A small image classifier, trained from scratch.
Model: 12.6M parameters, norm layernorm, moe top_k, num experts 8, layers 12.
Data: trained on retinal OCT scans (Kermany 2017), 98430 training examples, 10.4 epochs.
Rows from block 6 of a small image classifier, named by matrix and row number. Rows with one number belong to one neuron. Each number is 128 + 24 x the weight over its row's rms, rounded and kept within 0 to 255. All counts start at 0. Numbers have three digits each. After the name is the row's rms in percent of the matrix's.
After each neuron's rows are labels from the 100 images, of 14976, where the neuron reaches its highest value: "top examples" is what is common among them. Only what is clearly more common there than usual is listed. The data: retinal OCT scans (Kermany 2017). In brackets: how many of the 100, against the usual share in percent.
# fc1: MLP up (model.blocks.6.mlp.fc1.weight, 1024x256), inputs 0-127
# fc2: MLP down (model.blocks.6.mlp.fc2.weight, 256x1024, transposed), outputs 0-127

fc1.14 031:100097135090144147130165153124096121140150176137125143172147129112116119166124131104127096125112103162105144127099120091186157150116111142107143154117107133148148118110141168162144142143147127129148128142123127134120114126135093148099160123113132138132156131095131120128134104108135141153154139122121095123136114145136105085135151090123126139069130098112171098131114107130096155141132
fc2.14 036:122094128146152144110078115109168138089179088126184124113126132173161111118116073112120112171139146109147099108129140156125142144116098145136116117108148125166105108136118150104128135131111136143128135099101120121123145119130123137145157111106089106142136189121120130124120142107112149158148087106107157127139132115159174132148148112120129100151138127118109165103158124127127106083186
top examples: finding: drusen (56 vs 7.4)

fc1.23 084:124080117088117142143135147106113126134133152159117093143123150124123109107098162128131093149155114132122125115116117133122188106159131161095118141119136153142128101149142142141163112107105114106116125112147139089119132094111148145105170146157120160102115115161123133083096157137131091114145099154101132099110137155106122193134110114113165129104151113130137150098128127148154117142148
fc2.23 086:108110173104113101146150133133111104135125083127158155120140156145138134118114126114147105109150148110133153120082118173118070144153139119119130175074095100150098134146128129109109146129158174140130103129107135169115124122100091113122113123118101145134182152118092143147148106135109116139125146101138132114124119075132075156163142146105141110111153132134157166104139146125117140143179
top examples: finding: drusen (71 vs 7.4)

fc1.113 095:112114137131142127182146121144136115161131137150091133125106096117085132110124077132096150105151129094130099135103130133087106141136170154129122122142134089131121116129163139168121128129091153085133125086077142134095116138123161169122150167123110090152155114126133137122077144138167119119157117111076135128112137144129141110136155129143102126114107176149153099106144156112116109141118
fc2.113 097:153125118153101112073086130130117167137139099099151119115095160101111140131119114125148097145145104157135168126168118135163115155128139168169113133137114126152105126197096137134163120122115139183131132107149128126120122058096113116107123086082139129108096119100176162124176130140123130136152108129151105074104086129113172132157152141141097118108141118131139125170146159165145142150117
top examples: finding: diabetic macular edema (82 vs 11.7)

fc1.386 103:108141143120085105135142135106153138130128116128093130164164092146116168151157108119127110155135111147126121133136095122121137120142150152134106169107171137138130133101146144059140126153080136098119131149138120109159109097124150125102168105100112168138162145098145100107130120139140136142102146100141127092161079113144110096149086087147094158118132110136099107113116101129108161132130
fc2.386 104:116115087116120144167149116138123138176145120153126113133101127159147105093135091174147133104150087134135132158138121133115105105151086127094129134151116122148078123126113118108107147137172155144137120144109098096173129134092106181165124144167141136123152107109150139152057156086129110095148105127071094136159138110073098151131144156155160103120115127181134135142125110147099128137161
top examples: finding: diabetic macular edema (56 vs 11.7)

fc1.743 059:143092127113144111133150112109106145107119119151101085150137142144069161120080128166086131092123119137097136131119086077182111129120145183083132114105136123127164128130150121136128166115172131108117146135149152131089097148127134132128096077094131090148158155132165126121100119101105123153101121120141108114153086153121108126117132089113121149109145140135154109159117117131090125118182
fc2.743 058:112133150153115142097144149123107106131133163087099135123154060142128124159123129105126147147136175140133166136117125104066124138095124140161144155131103142107123166115088117105133137122116118197124138130127141116155143158062135127126128115118146153130121130126063144130111105125144128120108101163141148128116170107153155095101124139129097142070130137133114194111166136121161137110131
top examples: finding: drusen (45 vs 7.4)

fc1.37 079:150149129107122128116079106119164126103083138131096141113112106126118151141128115139138112129074186140128093139115122103122193122110153118120074129187117109096117119106143133098124103174131123137135150125154146078135082144083120115142144144139121173121134109170176133131119145130144168142119127139120174090120142131144122136125118122135179127131092122166100108090113129092164141120170
fc2.37 085:135066130107135119130135134133138142088113140183180109081128135121154123152179127117105111138168094120098128118123136121165097152117105110138141129106118137211143088131181152128166142130116150110142106124117159155155137112124115126105118110105170099092129167163120129131091145127125109130065133107165159091138146131105130136150190197137157138111135129118160123150123155106130121118090
top examples: finding: diabetic macular edema (63 vs 11.7)

fc1.35 088:090173147133107091159124136120111160127103121114111126143157150141112112148164109087109119112118107172129116163120128140156144136089117097175146126157131143155113133144098160117148145133071100153160120125120116177125134140129110133137146162132108115084115170108112156129097105150127114102111146162097132166116116141114162124124126148105140156091101083083103128158127158126132117132151
fc2.35 090:104107134142096121120108132133141078120171171131155113137143110132114121100154112144160129140154169148141093074130164120156103172124121112137131137164128071143079118123164090164099143082122172153134151113119177067136109118129147095158141119159121143099122111113123090156103136096136139111113106117129123104134164115137142092176104151142134107112109157132143130119103096138152143189111
top examples: finding: drusen (35 vs 7.4)

fc1.13 115:128143119117137161116155112122145153135162117148133159129116153150096137171116165138150115106122099099114122121103177105099077136145108176141134128123150164154145092098153126112097147158126139157154120147106100075134115150140111119131131109137078132118134059122145079138148137109124117138162115104102126092129098143110086118151116113154122160089159149153101143125102160084100120161120
fc2.13 115:130122150131140105115118120150117125121122145155118140117122099105136092130143113119096126137150112097109122159131142163152134105114187123125135141128065116118104152148107122125134141177151119161118143154123167121085175135126139122078146091144133147137169163106136139117088130114083162151133131152117137102112149124103156113146139115102094064145145106153129160112108156134152139090127
top examples: finding: diabetic macular edema (51 vs 11.7)

fc1.120 045:138158078145120160098091092149141131111116115102135083141123120133100136149127168101113109084148139110190130117132125143109127120126147162081102109120120137108127102089115103111100153095148151115166090144107136149152118160087084149080135143145147133110130081131146199160124129144097143098125089144137138141138125136129143106120118091081125125141116138129136124148151153140122135105111
fc2.120 043:142128107131145114116171148109131097139125160148133129157160168092107151129134091148150149091126146175156152134132110106104171161135129119161134160104123118150125126140120121105122121187136086119142115124133098091112161152117154119167137081101105114168117136128120104128150101117140116153117157171111121109147132120144099146174122127167144147126162094089124130097089091128130149100144
top examples: finding: drusen (32 vs 7.4)

fc1.376 142:142148151127135097133120170138177178149149127136124134123158128175121107122099177141139164118120140116163138082127147121086129122098167128156150150096122117145101127126065092150143108122126136127142183110125106121114128089156095107131098114114151154151122095129101127122103177137145146071167072075103121180131151121160120114097134135114093099139125100091093138126135139084130117136140
fc2.376 144:126134101136102106118126083165179110118156160120111102132127164147154130134168085123115116196134136157148145146140138112132116131129142107141134230107114125133100140156168109128087133138119133149140147144121132143106145122141114145054121126130104110085132135104124113127084136112146136109118114145132088134120124106167165140118134173121170117097135128146137121148139122134126101141137
top examples: finding: choroidal neovascularization (83 vs 29.4)

fc1.177 165:122126086161142148130153184137109147139119140128113104137145128150104133118163098149118084103095113114140138096159092103147128110090131098086052163139122140159137166112128104160143138144128121114145115139103130158125130136112117107149103134170092098118113148167097180114162139125114097148141126103121110122139140095120130135129089135124131153097104159177159064105131144161074124124164
fc2.177 149:134121125081095140149145118143140149158145117092125143142134133110141112155155131121130153142109118139111110166158131165145156136144105091106102129121107151155132169148118135122130114129119112095068085108088115165117165118144139155127125191115086161151126134101121132105085144131179071120098090066138115101121137122138144093119124155102158148151112099112123148115144140091136142101102
top examples: finding: choroidal neovascularization (71 vs 29.4)

fc1.490 072:086172151111122107102168150162106119122100125156115147128192118146136092155124160081136133109064108139108105155144092064126159133108096158140136096125141140123134165122158126104126102097127142108113145163136095145128124129131128099101153126119163162159076132151141142110115094115131101144139119156163139083111105159085080114144159118099143122156131154099075078140137145107130099140130
fc2.490 079:148139180115157167145078175121101126112141124129045130089110121129166114149104145120111098099105118057129151112117113111125132154156156171141158108143124132123107119125106139138127142082147110140131144118095168110135133155168139151089141157112155159137134122143097094160101143087099146160176147137136125144094153153106118156088118140163101155099103152141112154161164169118148116119139
top examples: finding: drusen (63 vs 7.4)

fc1.83 072:138111170130122103126145122161133135200096117135115164113126084079137110106124069158118136121155072151137112169142158126075140087153137126121124158135128143174165084127126097155128142099124089110158167126148150144138119178140111126115117089110156167135104120159142131137177134094169119142174090146108129117125132155102130145135162127130154058153124132131143145140102121120126134090151
fc2.83 077:095161140146134145132083118112074094108134146115106134150096175160143170128160137111114112089125136121112125083130099175122081107128138142136143112109095137113110157171112118094105069133114158115113131145149143112106118119158104159135141155125124126115147102128125116150164116158142110140110106134105128118127164118152111167127134058128120194041076127140114143149114148141138156144151
top examples: finding: drusen (25 vs 7.4)

fc1.533 139:117116131105127066102124132095102111164130136110118113114194121109095115122174139121126121108173109108108125136093114159102106114101162119180168084132147148148113106150127157156153147152160092178137124147109152087152103128124089110157120138127094110159102109103116133145136081157090138086125104150073125153136134112091106122121116138151152133123105137135088139118142156099116139137138
fc2.533 151:077093140114132153158124100155119133093124149131088123129123152156094102171098139115123154177121169112129104156167112186130158109145129131083103157173154126153153117109087127139131134143126150100102108069170147136095103133108105100128110138136109124133154143156108121122129182134121148158127169120150164182122108097134167164149080153158142099097151121095140111123126137136100175152124
top examples: finding: diabetic macular edema (36 vs 11.7)

fc1.265 070:135061140101128141124112115142111129132118131119140161148145147129150132114114099158123112092123155131164100117141118106062108135093118162139109083133106139121103096134162116180132085154132109130110135124091150136139097057136134151102168174097083134150153159155140131095097130136123126121135128153097126120106066112113144094158101117119095123105099145147104154116141127122176117152118
fc2.265 072:166175138132156118123136117128120143107163120120122111152172133124139142135126141097116138127112134144160111114108157109149102132141145136122167109124117116139165092126124113148141134121118127073142140179131150138109153138098123183116109105101185151079107117143102099120127073136151128139130113113162158145154157145124108158128179128123156120115141142094189138119091142092098173101131
top examples: finding: choroidal neovascularization (76 vs 29.4)

fc1.763 099:124122171098125100160146193146129158161114114068147111132129131145080165164158109128136145099111179098106162126073175063142114129151145125134158113141099157180122096154132127125138128134113131130173139099111133107121110094110110154146065160115140070137094162087146128149147133113140139132136140132063141125147134114119118147156122148139119139095104094132157134135148129087116136135127
fc2.763 094:132157120154099165111148133113148190117120119114162136158143127122095114170132135110114176106096113134096106134095125152161175132100104126135097166137180121085115134134119140159108122140118113132079106096149138139109162138116122120080160131151112159108100106128118127128104119150130108140127084103134107149152178104119154146144155149181150115180110158132072095100117126098146156153156
top examples: finding: drusen (38 vs 7.4)

fc1.73 125:115140164090138129138147134116128119178129089117117142154111090118149146136118107142145113131098130146142134122132136086144154071187131153091110114111072104130143136172179118115148135114140123128151126159163133142065106145148116100122094138109138135144119149111110108128128146143111175121137135158101128115174103112122097094125160158144163155086131151104090141093122129103142126143154
fc2.73 123:131153121150068113142088157171143131093131129115168166173153154128119089143146144118083113124164115145136140168164092131145147155107112126111166143168157125122131132138133127102158154163118112127128156114119149092192134111081126144135143128139112151121120114145130154094105143122107134119146097152115144142090099157166111132099079115065098129157169104107112163113127132122145129103125
top examples: finding: drusen (62 vs 7.4)

fc1.207 044:146087176101112195183124137137135136158153113175109136173143107139094094139126141144109119135140133163144116152109092124076146133108138126106151096088111100113150134178098152123131137154131123113143159103069072160133131138143144114101104116146128136146105123140139102125121165150160136144148086136137134082148141105128197089104155120129120120096141135156118153140108123129116151139113
fc2.207 044:125093069172155122054122104099100123147108132127099150119149135129163166110106136135139135094115153124122132124122092151176148115125090076117069114119120152144127129106148107131150135152102154168150103124122163109130136140168138160123183106097160117124140107126114142148140085111125117127129143126136147137108126166137129118095105122122118119186139153171101086136130168141145105151086
top examples: finding: diabetic macular edema (67 vs 11.7)

fc1.445 058:107086144133148099160159131104154155128130099119108112149162092114123089105086099153137174135159095130122143140126145098137171139123140159169125142134155141116148131139129137103177140123130092132134101136109151136080132108110124130132116125095150117089116122140149105110131157115138119155109133127153126092117153139173073126148117166138084161132099126119165108130157162158094162150128
fc2.445 071:151137124151114151111117155117125153141133083131174119112130144163165176123154151152082152137151102110111151104091152105156119133134126167112180097082129151145085112118138119107121116113127131128093153150140131144135102115124132107112152125116102105128093109146133149168069121121088116115134109143132095122156156153097144133133159098104150122119146164164102115113132109112194076110136
top examples: finding: drusen (62 vs 7.4)

fc1.402 145:116102126155151122119070118124084129169096115096107147110154151121089136127149174104120092132140095149123139173133129134117107095133141111106121089137128130131118077145125110156158126145152134142117109156135196131116120110110077109055123142130128088135083143134083131133147158111129157141136127146153153173124107123102142143130140111148114114081114138129099093138185156091117130146082
fc2.402 138:118159106132107188142111096094082146123102106145176124106096173109083122088154150085156141139122144142134121133127097109142152139115131119085170111135125125167145092128106136152149111155110135143134155099129079139104098153113090106157141135113160171097099174086126113172145140144099131147129135099090130115090113108150138177080131141145116114094145106175128127134089137155129126144132
top examples: finding: diabetic macular edema (41 vs 11.7)

fc1.557 070:140109120116119097121163109114096146139123151139103099102135146099159118103106138144102192114096172144133151138118166101061106169110160140109147133157163127110135149126151137113135138142119142162121140145155116131095140129147088122132091119107131162114157166118106161148120101159117117122150076126124093138103157157094133117124158163090140107117134134111164144114122158079128103167111
fc2.557 070:141136137116131128085079132123151107148136108114157165122154135136117140151137103126150114136151144142166132123103128156145100101154155144131096093127094149102158106115125141109109098167158095117115163119112128111106194139074133130123159181177120100133090093110127066124174131084120130143128149138148152115134150134133123116143096132153165155138130163110108121106102144194121129122084
top examples: finding: drusen (56 vs 7.4)

fc1.343 057:141140132147116167070082132112107121125125177152092131121103114129098123127125102128115124144135100145112123149168119142165129146138139118147139148095152184109146156162071112152134098159102148120075119095152154157083147130113170147174125147128136123107113150149150098122115136126123123106195142116160113113129094163098130111181154105129151078102062110131160169139127138168138138104107
fc2.343 056:128115119125119089126142114144110147140121126167147087110154114136096096126123076139118128163111124110112136104100105148120131114142126130126187136136126142097131093077162149133100111135166142131126129132078147127134113095190078128166134164134116125185088162101099130176107114103166144151118121122106127122106074111170136134122157128093131142107151189123110116113141103097133166086158
top examples: finding: choroidal neovascularization (86 vs 29.4)

fc1.318 127:125116137152084114089111146115135166181134081080136134100132099125123105148118140152112135133135146117088119103148110095127105078126115154148162168132162135132125129150140139134092130132089106113110095084128132150171119153120091071138158135114112109118089126101110117126144091134095196141108117119106134097083119129136097137147150110160148125076119172134126126147150132133140150175099
fc2.318 129:141142153115120164133125148131139118168094180140089135142157146153099131119108080137126110103164114121155089127131106107141135117185091088127113119112140120143149164094137158126156119129112149126100122095105105136133124178121137168084123101117104141190124130133122134133126157145116130135145091122120162141181152102136127106127114104052072115130106110138124127141145138104129142136130
top examples: finding: diabetic macular edema (86 vs 11.7)

fc1.450 032:143108093156144122152093136136134156129140121120144162111096110125096153097131156118080126116084127140105135099143139119145072159120116127119150118150132148168128100159117160097171106132128079131160118126097169099116124096102116131146080142103122142132135120127120139145150178153143189167101111116121124145101150135147114120107156120118103111143139159118151105114130157123167084099110
fc2.450 029:137123115132142110121140125123125128157120129112120114133102153146105108107135072130103134145166158131098154141125098123095144143170158128118094151098131098121123137154126139173170141105163121110093114166136088141118115149170107115120153093184120130112109142094128146123151088137088112134170127141159127098176112158096128167120118112109117127128137123143093111126167132133092146172165
top examples: finding: drusen (25 vs 7.4)

fc1.368 112:094121117132193148092139175171137130145137111121081115084131125138139132127107133129156119111110128149130130106105145144143131096149154123151150109144099134131123166141140096126112104132108162122111131111157160163127113119136149143136102089135135139103095152144159150119139140126138130113125111145135168118131119115159120085118126140105105144138098132115131123134121121102121136150135
fc2.368 108:135137138155161153156110132148097150117113156156101134144102110106109103114149108134100091144111138128150109135120132133127116149107136093107115120135124102117103129129134185129101125165109093136135106174121074128113111137093089151095164126116162102098167160086107066097105105121132099166134144127080175123153107151133150102125143145117176130133196152133148132177194119140140095116110
top examples: finding: choroidal neovascularization (67 vs 29.4); finding: drusen (31 vs 7.4)

fc1.29 072:138153160156152126101081146099111109161115153115165168090091135113139157102125101127154157153137132141160129146127104151105088197092143150140147132105089190114154122147089142137164118153103107138128122107123125171137114164121156153145118137145131116171144108143144104108149129109113101148116135134084131174091103111139130133129164108132118097091119092147110134121146127106105153132097
fc2.29 078:125084127150121111154131084106168130123148110146136127123101141162166157104081122104101170129105126113133120100147104169141103111132158078087149092143121104062103153103132115112104148120120142145151150126104128111073130080114113120115176135148178105128103119108150149127117103132105141103159154167160103136113088154138098154111144100110157100167174177129087086170066125105108107152116
top examples: finding: drusen (27 vs 7.4)

fc1.764 098:143117151155144137135155079136115092173122085166128121108124144109114159116129110156126081153144132156144105104088119134118162130131135121109149105156089132117130154141139128124125163107089090119125172097088132149169139129149083114151120208136161135103114151109113073136141133158139107107174123133104135128117130105140145135129136116108112129167129081120088146133171144125110115129137
fc2.764 102:153152113091068141119158163133149098111112153096170096099103105145145145109080120163132167143134128139093151127121119125169157127148148131173136126109109119112098118146124160121145118143122146138154155081153155140157110124131131127158156111163144123130155141174110093129157134098105135125134167115146100142125096143136136107119173141195101134101116111136149113131154049099117145123143
top examples: finding: drusen (64 vs 7.4)

fc1.306 062:125112141128117104114119125130138103118096141149149131119104144151161143127158158117139140104094095137105072126120169126133144117122149155091118110142117060137131170127156106138110191118079119130144093140110154112163086142090103133131137188125187125110147126123115150145142130115101134108108070103146197158112171156165141115155136119105135121154136107122142075148106130149151147164141
fc2.306 067:136169147139150115116152167147151126153123134137111120126171112177113073154113124154086164161100097149124139179137166115109107153134137101158126109137117150149120131118104177096157128101124110153122097114171133117080145151154076138119185104133151104127071098104081102144154122078138134156121183075093122122142123169146151116131093153174135157136113130099119115144124105124107116131122
top examples: finding: drusen (69 vs 7.4)

fc1.567 095:163181165163117124113153143132136129099176134107113107147135125098132131146143135135140142139118170129112150156161135127103124096133163112063108144136132110146121115163155106116113114123180106196168150125126137107146091133128131126109114159159087112149097115117097111145133105131148120142138115079148134146145110099083154134123176106164143151068084109121121148131141182080113192136125
fc2.567 087:107123136085084173146128131146108147081111128171119139145122088142123155136133097075116130133154099131117164140125153143105150125083142100117174078147132125149152103138126132109113117191133169106111160115093114143104178110107162144162148120118130131141142153103144117136092120134130124130149139146156139114112107110160130131127148114127135095160130112119106107124110135158116149125118
top examples: finding: diabetic macular edema (75 vs 11.7)

fc1.523 089:075145133110143075164117142132122130145112152138125146132158145099133143134115101126079112094125131166114093157156116130104171101147133090124161118131134148129137124082096188142149115084107132135127144103148114114142139087112164102157137139105139112137147205122107066115156117119137139145097085105121122111133101120107138084150129146158128131140088149090092090126153104132157136113108
fc2.523 092:155147118112131157125176123118130089086147136160142132144126083114149097155146106128153163139146132120142090147164095142112161165101163135157063119129133115073145119109147102150176112174176157129158105128108176127077116161123137125126134136134159133074126098135131153160139108080102141108142139107149144144140117129127107083132158143105189120119102148173128162137095096136126121140118
top examples: finding: drusen (42 vs 7.4)

fc1.694 083:083128145150109119144110110138095123140111150110123153134121122156154150109124131169081139118116142176132102114149098104137123083145133086153125116122136125069115158080141139135144169125143142110114127142130091125127097141067149103141083125117112125098143147137123149179166171106132175141135100133129137117138158130147086123144146130143102141110153125144118154167143099095154134128153
fc2.694 086:113139152121154145144150146143152108120125151131152123094131103127132112120123117144158178183148132102163085136128173100129113120139122085133134139123131171111113126101101096137127116104135091132105124112111083100149140095140152090124143120115098185131152097116136098097151112179118133115161079173124128080115162113077152110157172137109140118142107107135109134118128144150113149165160
top examples: finding: diabetic macular edema (81 vs 11.7)

fc1.302 068:088149173100088103155117115154082130179115097110081124119087122117141095143151124080079140108087098102143116132123161119100108124155097147136132123135136130170112110143118125124141164123129156110094131103125150136119106128164157133091138173135160170127109166119117156121142124116151133113133106165108148105148152100069165104110107123144161168115136142107088127114146144099138123154133
fc2.302 072:116135128142135122103155167122163144112116153115147140170126126151102128155125138109145133119110138128147116120130103101181136129112132136083144159106104138149090113115106143158126096155129112132118108133121143132119132126084109128083179118145115129144104112108077118133122095156123118129108147111125097141150132162114108126107158090179110130092128150116124111087115133152106146137100
top examples: finding: drusen (65 vs 7.4)

fc1.171 041:102102127107131126148144108080143147141167143096111144152146092120117119121085139105150149144168157150121140122082164128113107107115130107141146155126148153090132090183138097153132130135135154119106129090139127190140157155162106106138127158136117102134166091143132121120128109167057158142139105144092076112085124125131111088165147185096149108113104123129148135130134130150099103107100
fc2.171 043:155169135131136146109156138185060133155119089117132108092169126165102158089126120155107129097032171086132106106110135138138135125134150101107111109134142147129130156063089145141144144125150146166090119098160101123153122148116129126068165115138122099119086105143125147137135141139140143081135145118136140140145138122127150129121143122158087143129148142129154089105113144157163155067147
top examples: finding: choroidal neovascularization (62 vs 29.4)

fc1.167 138:134172136111126135119162120119112106139131122171149111115127109147130154130139107135152102108125106124120115130097122099128143074116133125098157148184078133113098196127141133125115169129123137116110128115115134153135107126128086142160143154119141099102070126118109150088179112113117119132150129091073137139148148171152098110136139127094105127123135127127151092130162116128133107142129
fc2.167 164:096115124145125113090130191139096101121087119094061149127148170148125129141162077111114113159104125143118129175124115146130142140100181171135099118114159136121123147150156121133191140053125148162166182129138150096128098169140116121120148121188139122135100140112122110153132117104105165158096107123093147128109147163105125123134138141097138110115112097139122134123167113098109122148133
top examples: finding: drusen (65 vs 7.4)

fc1.421 096:158098114085129119124165169123095103145143151099097113113165136137111119152153091161166150105139127140121101143173146099115160177087138131133147116120128167144152107100129144162148114155151132149144123141182120121118116140092100096118100175125128145134114120184154113093156094107151125143121120100121164150096102148159155102121120142144111137158147119135155105107095155130099103111151
fc2.421 097:110149152138090130144148112176132156155157113154158130160170096091118166120149129147106104148139160133147091158083124147170140049157097125124097127105132086105132128106121166091136112146122107086154156140104124098151115099100135100155163120136104148128140127109093131137112147140099117129108131110116142119158131143105159105174161168087083137149166111147099148123148115143094122143145
top examples: finding: choroidal neovascularization (87 vs 29.4)

fc1.339 153:121135121118169123102143116137141158122126124104089138135139104107167115115151141140120150121126141145128089162114164145137151151167172095120123118117128160101102103157099131183120130125158125131142140119148141118137155138108129135178138128115109157135122142142153167156141105113125166113125120178183085153114097056110108123113109148133118152149087114117116152096107128133123113117079
fc2.339 162:130161113125070123117101111192129158141129154134102124142172140117101130107143174054145096121146136143115137154134132142160124096113114125100122156130105140174134134159135145164113107121132139132141101100133102156096137089125113129099108137094120130126109139173131112142171090153158132124140133121129132148149141091138129080165168108122078087138169141149130109158136133145106113137109
top examples: finding: choroidal neovascularization (92 vs 29.4)

fc1.163 087:181146184145130148164110132112158106139137123131148130131113070105113093111164149078145103146101159165131114159098104151111171137079156142189130148176122132117095150171130118104122139134113104108133145108145137138088112133135131116107113127124156127122105129111068122121144125123134119104148140118129130102082115103129100099072153112173117108143156098088180137124139100127140120149135
fc2.163 093:096132137109113122087108170096124119157130142080108136142112149101081181125142124123147159173136093099134141120161117176135123153157094110126153143120096105106117109096114090140137166129155147157128144169146139165121091106152115077129144133190137110157121123129128136117147115134107108133143103143098139136165154135127177121118104124079142160139129103187140120134097107093116156140156
top examples: finding: drusen (37 vs 7.4)

fc1.631 081:125134174149112138119129078128100137152094107103086128122153125128119150138172096148183142116161103120098102150149121128132131119134134180144134166171111110095140141129087128099179129164133134138107097072170142139132168142121140121120140152125099111097144111143145151123137129102114154136109123098127122074137175119159146099091169079149118117091122111090112120178146141127131156131118
fc2.631 091:116124120175164154165115145071094142161151088139116121101152102140129093154120137116102114089156163101137125146096196154137131119120143110089089136128112063148115137131135143149130145143082068162141133166130116153132130160113102138110127091119172129128138162148160108115124068129119154129184115103122124120138089134145117095129129091065102150119142151157141157109129144180142104131156
top examples: finding: diabetic macular edema (93 vs 11.7)

fc1.473 095:102160149147104095133135148132145150148132137140108113110105096112126103088132098163135177139137103150119109115084083128110139146163187084121108155127114102152127128154108144134150148140157140113109123118148143130149148152097153120118109137167104104168118153168126102150157137122120118114128142180107116114096127158144122082153104111166133164108136100158103168144146121127089112097112
fc2.473 090:125102131145173105134136069106143114136137139136132206133112177116109146170086142095119116098121133158117181143167128107170128097092113099103126152160175142146123144102135157130138137105057100112169144099120133111113152096126126113111121145126139119142078158150144093159121127132129114110109162109152093156122142119106104132138101113115125143156091113141127074100100152142125147131097
top examples: finding: diabetic macular edema (36 vs 11.7)

fc1.124 070:114152087098110114109148109148145144120118114113120089146150117118136143110091153149087149116118112097149164140110113193117129131080111156132125143171138125176154109145124119117166111153120149099128126094101149096109100151176090144108110125119120141153122139142092125124206136110131122129117132106152149113106132162149113122115126137150111126165079095107112161134114111091142114106096
fc2.124 081:138104166158149139050143161110109122160144153153153127106114120161110184163119164110121126118110124107120115120129158113141167096119126116101103093145112174125086117118123154083151150098120129122135120126154121158196136126145100114102114137129118114102105122154153126160122143089097081157145148141107098120181135140124083091123121109156101072122118091120149119096158152125150167149116
top examples: finding: drusen (53 vs 7.4)

fc1.374 093:112133127123136154105131097099132124151130122077098147059154142117108122097122109130138145111108125123144140117140138111138129144123154145070155110128113137107148145115129111086116100102151081144147100132158131160121152127105128071105140172118129114125106103123084152170101177132092174135149173104119147122164161167141114091104189120171119171111119145131109111110115115083070105120124
fc2.374 100:130144147111134157130092123088112168129123119154095107169124142150101117143136204174112073151117144105153143107132109107129135133124147087120129137115159170146138087120146144144116143104142146119128163117100143155123114128141101136121119097110093151123124126109179133116120123126113138104132101147095115150108098115153123116093120169108104109128161119138125116108120156165140121133148
top examples: finding: diabetic macular edema (56 vs 11.7)

fc1.427 119:092120115140087122101097132124135103148154114148117122098116106145100154136127112142097137098113133157126131135129120134114102110146101152129132129171146129139138134162146100162123170128143105152132163135119097121091091108084132092096085130102150117114128151123138157114098146162145094148161188118155091109084145144107152124144082149130112176140127168146127132126154101105082097111113
fc2.427 109:110167112102145126105154115114110162134138126132161133124116108148128181133127151112128116146135112085102109135144118111136159145101145139174108135131142154157120128099115128104140128077136164111092102100108148122151113164074128128124132124078135125079163125116141078122141100141134122127122141106088111145107135089131107134144117124092171097133123111126169094103130138157092169165114
top examples: finding: diabetic macular edema (33 vs 11.7)

fc1.217 117:112134119151150103141128115155121113135140122139109175129160129140104129161110104153146140155110146116111145128133119094125095124128139093092112143097135125120112134118070110132177131145118131116128111096118145113138094108101134129102123112097164104145103143118111156133092105110136138098125138110144110141119137111090183154119144125116073163113100139155148157130102137131165109110124
fc2.217 125:149174130110096157091162106124155138119083154096136080128127126146116112106126119104131124113137114133160151140128108101151146126100080169142172115105167140152095124123133149122089142123104137101138107163134145116182145136112095122114095099114106144107142107090129111122120142131168165132095051155128118096124134162135123108129146089185153136106120122110128124147146138176155147149130
top examples: finding: diabetic macular edema (36 vs 11.7)

fc1.420 061:179109122117145147111070139134118158111055116099142139118152160124140095109146141144111111167153134144108145135115132111138088132136133116138112093141131127142097125101148160122071131130126110159140141098124121156134080118093100127114128098168126129171147145107132112151126153149100142115154158149150113164119112162133098165144163106117144101087153126140124168149160106116117140167153
fc2.420 065:129127164167125112125123118109099111134161129149097163143110127119124145122109163110109148081099100062120128125139152153175092130092103130148120118112173136130115094182116091132152104113093124116114138140144121116123172132089158138118147173130146134086068099179111148133151133127146131131158116144123140120101088138096168083132094149160121140149141140085116130102138155138126117096192
top examples: finding: diabetic macular edema (28 vs 11.7)

fc1.178 045:148168111108112161143085182117081157170137120127157088109084139125113139124160124172106183141135100152113124119092131129122133134182136143099104134104136137149121128128141110126142151105158147147095102122115126145121147076126148150108139101089101125145155136116146093168128141128149128132132090116157120123091122145093139103123150140170152116156119160141163133145093127167082131122129
fc2.178 048:148124151136132132135113069128124066114084144139098137130139131124145102146072116083119172112156160097125120107153165114181121102100151144159144142146102127143130129154129172148134146152101136132136109134113102131114105166110162121150102112098152106137141103127109116129154129134085120104140178163126132175095126119128110106139143090100113127106105151163117111117189131096130104118136
top examples: finding: diabetic macular edema (59 vs 11.7)

fc1.11 078:066131093144163118102145120139163106114118180090134120094182115111161156097183126099142115123114117118156109166119115108147130172127136097115145129139105097124111141159104122131124112150100141156141180121163154136099110172084111118132130091165113143118115172139124091122122086092119117084136075155116122090109140159119110128171167153107165149145172119104118122082115166085111118098159
fc2.11 081:157122157147101102133121130115104161133156183135156163112074106132124159157156102138162106132092108137104103131140080101133118066109098109122160136143090134127149123109113128148153143114104120138125147098159117078129172123167114097093114119133073154166103167127124118143195126110131134168144146123117163100156128115137105160176133149099152089061168146085105126164175079134135109116142
top examples: finding: diabetic macular edema (33 vs 11.7)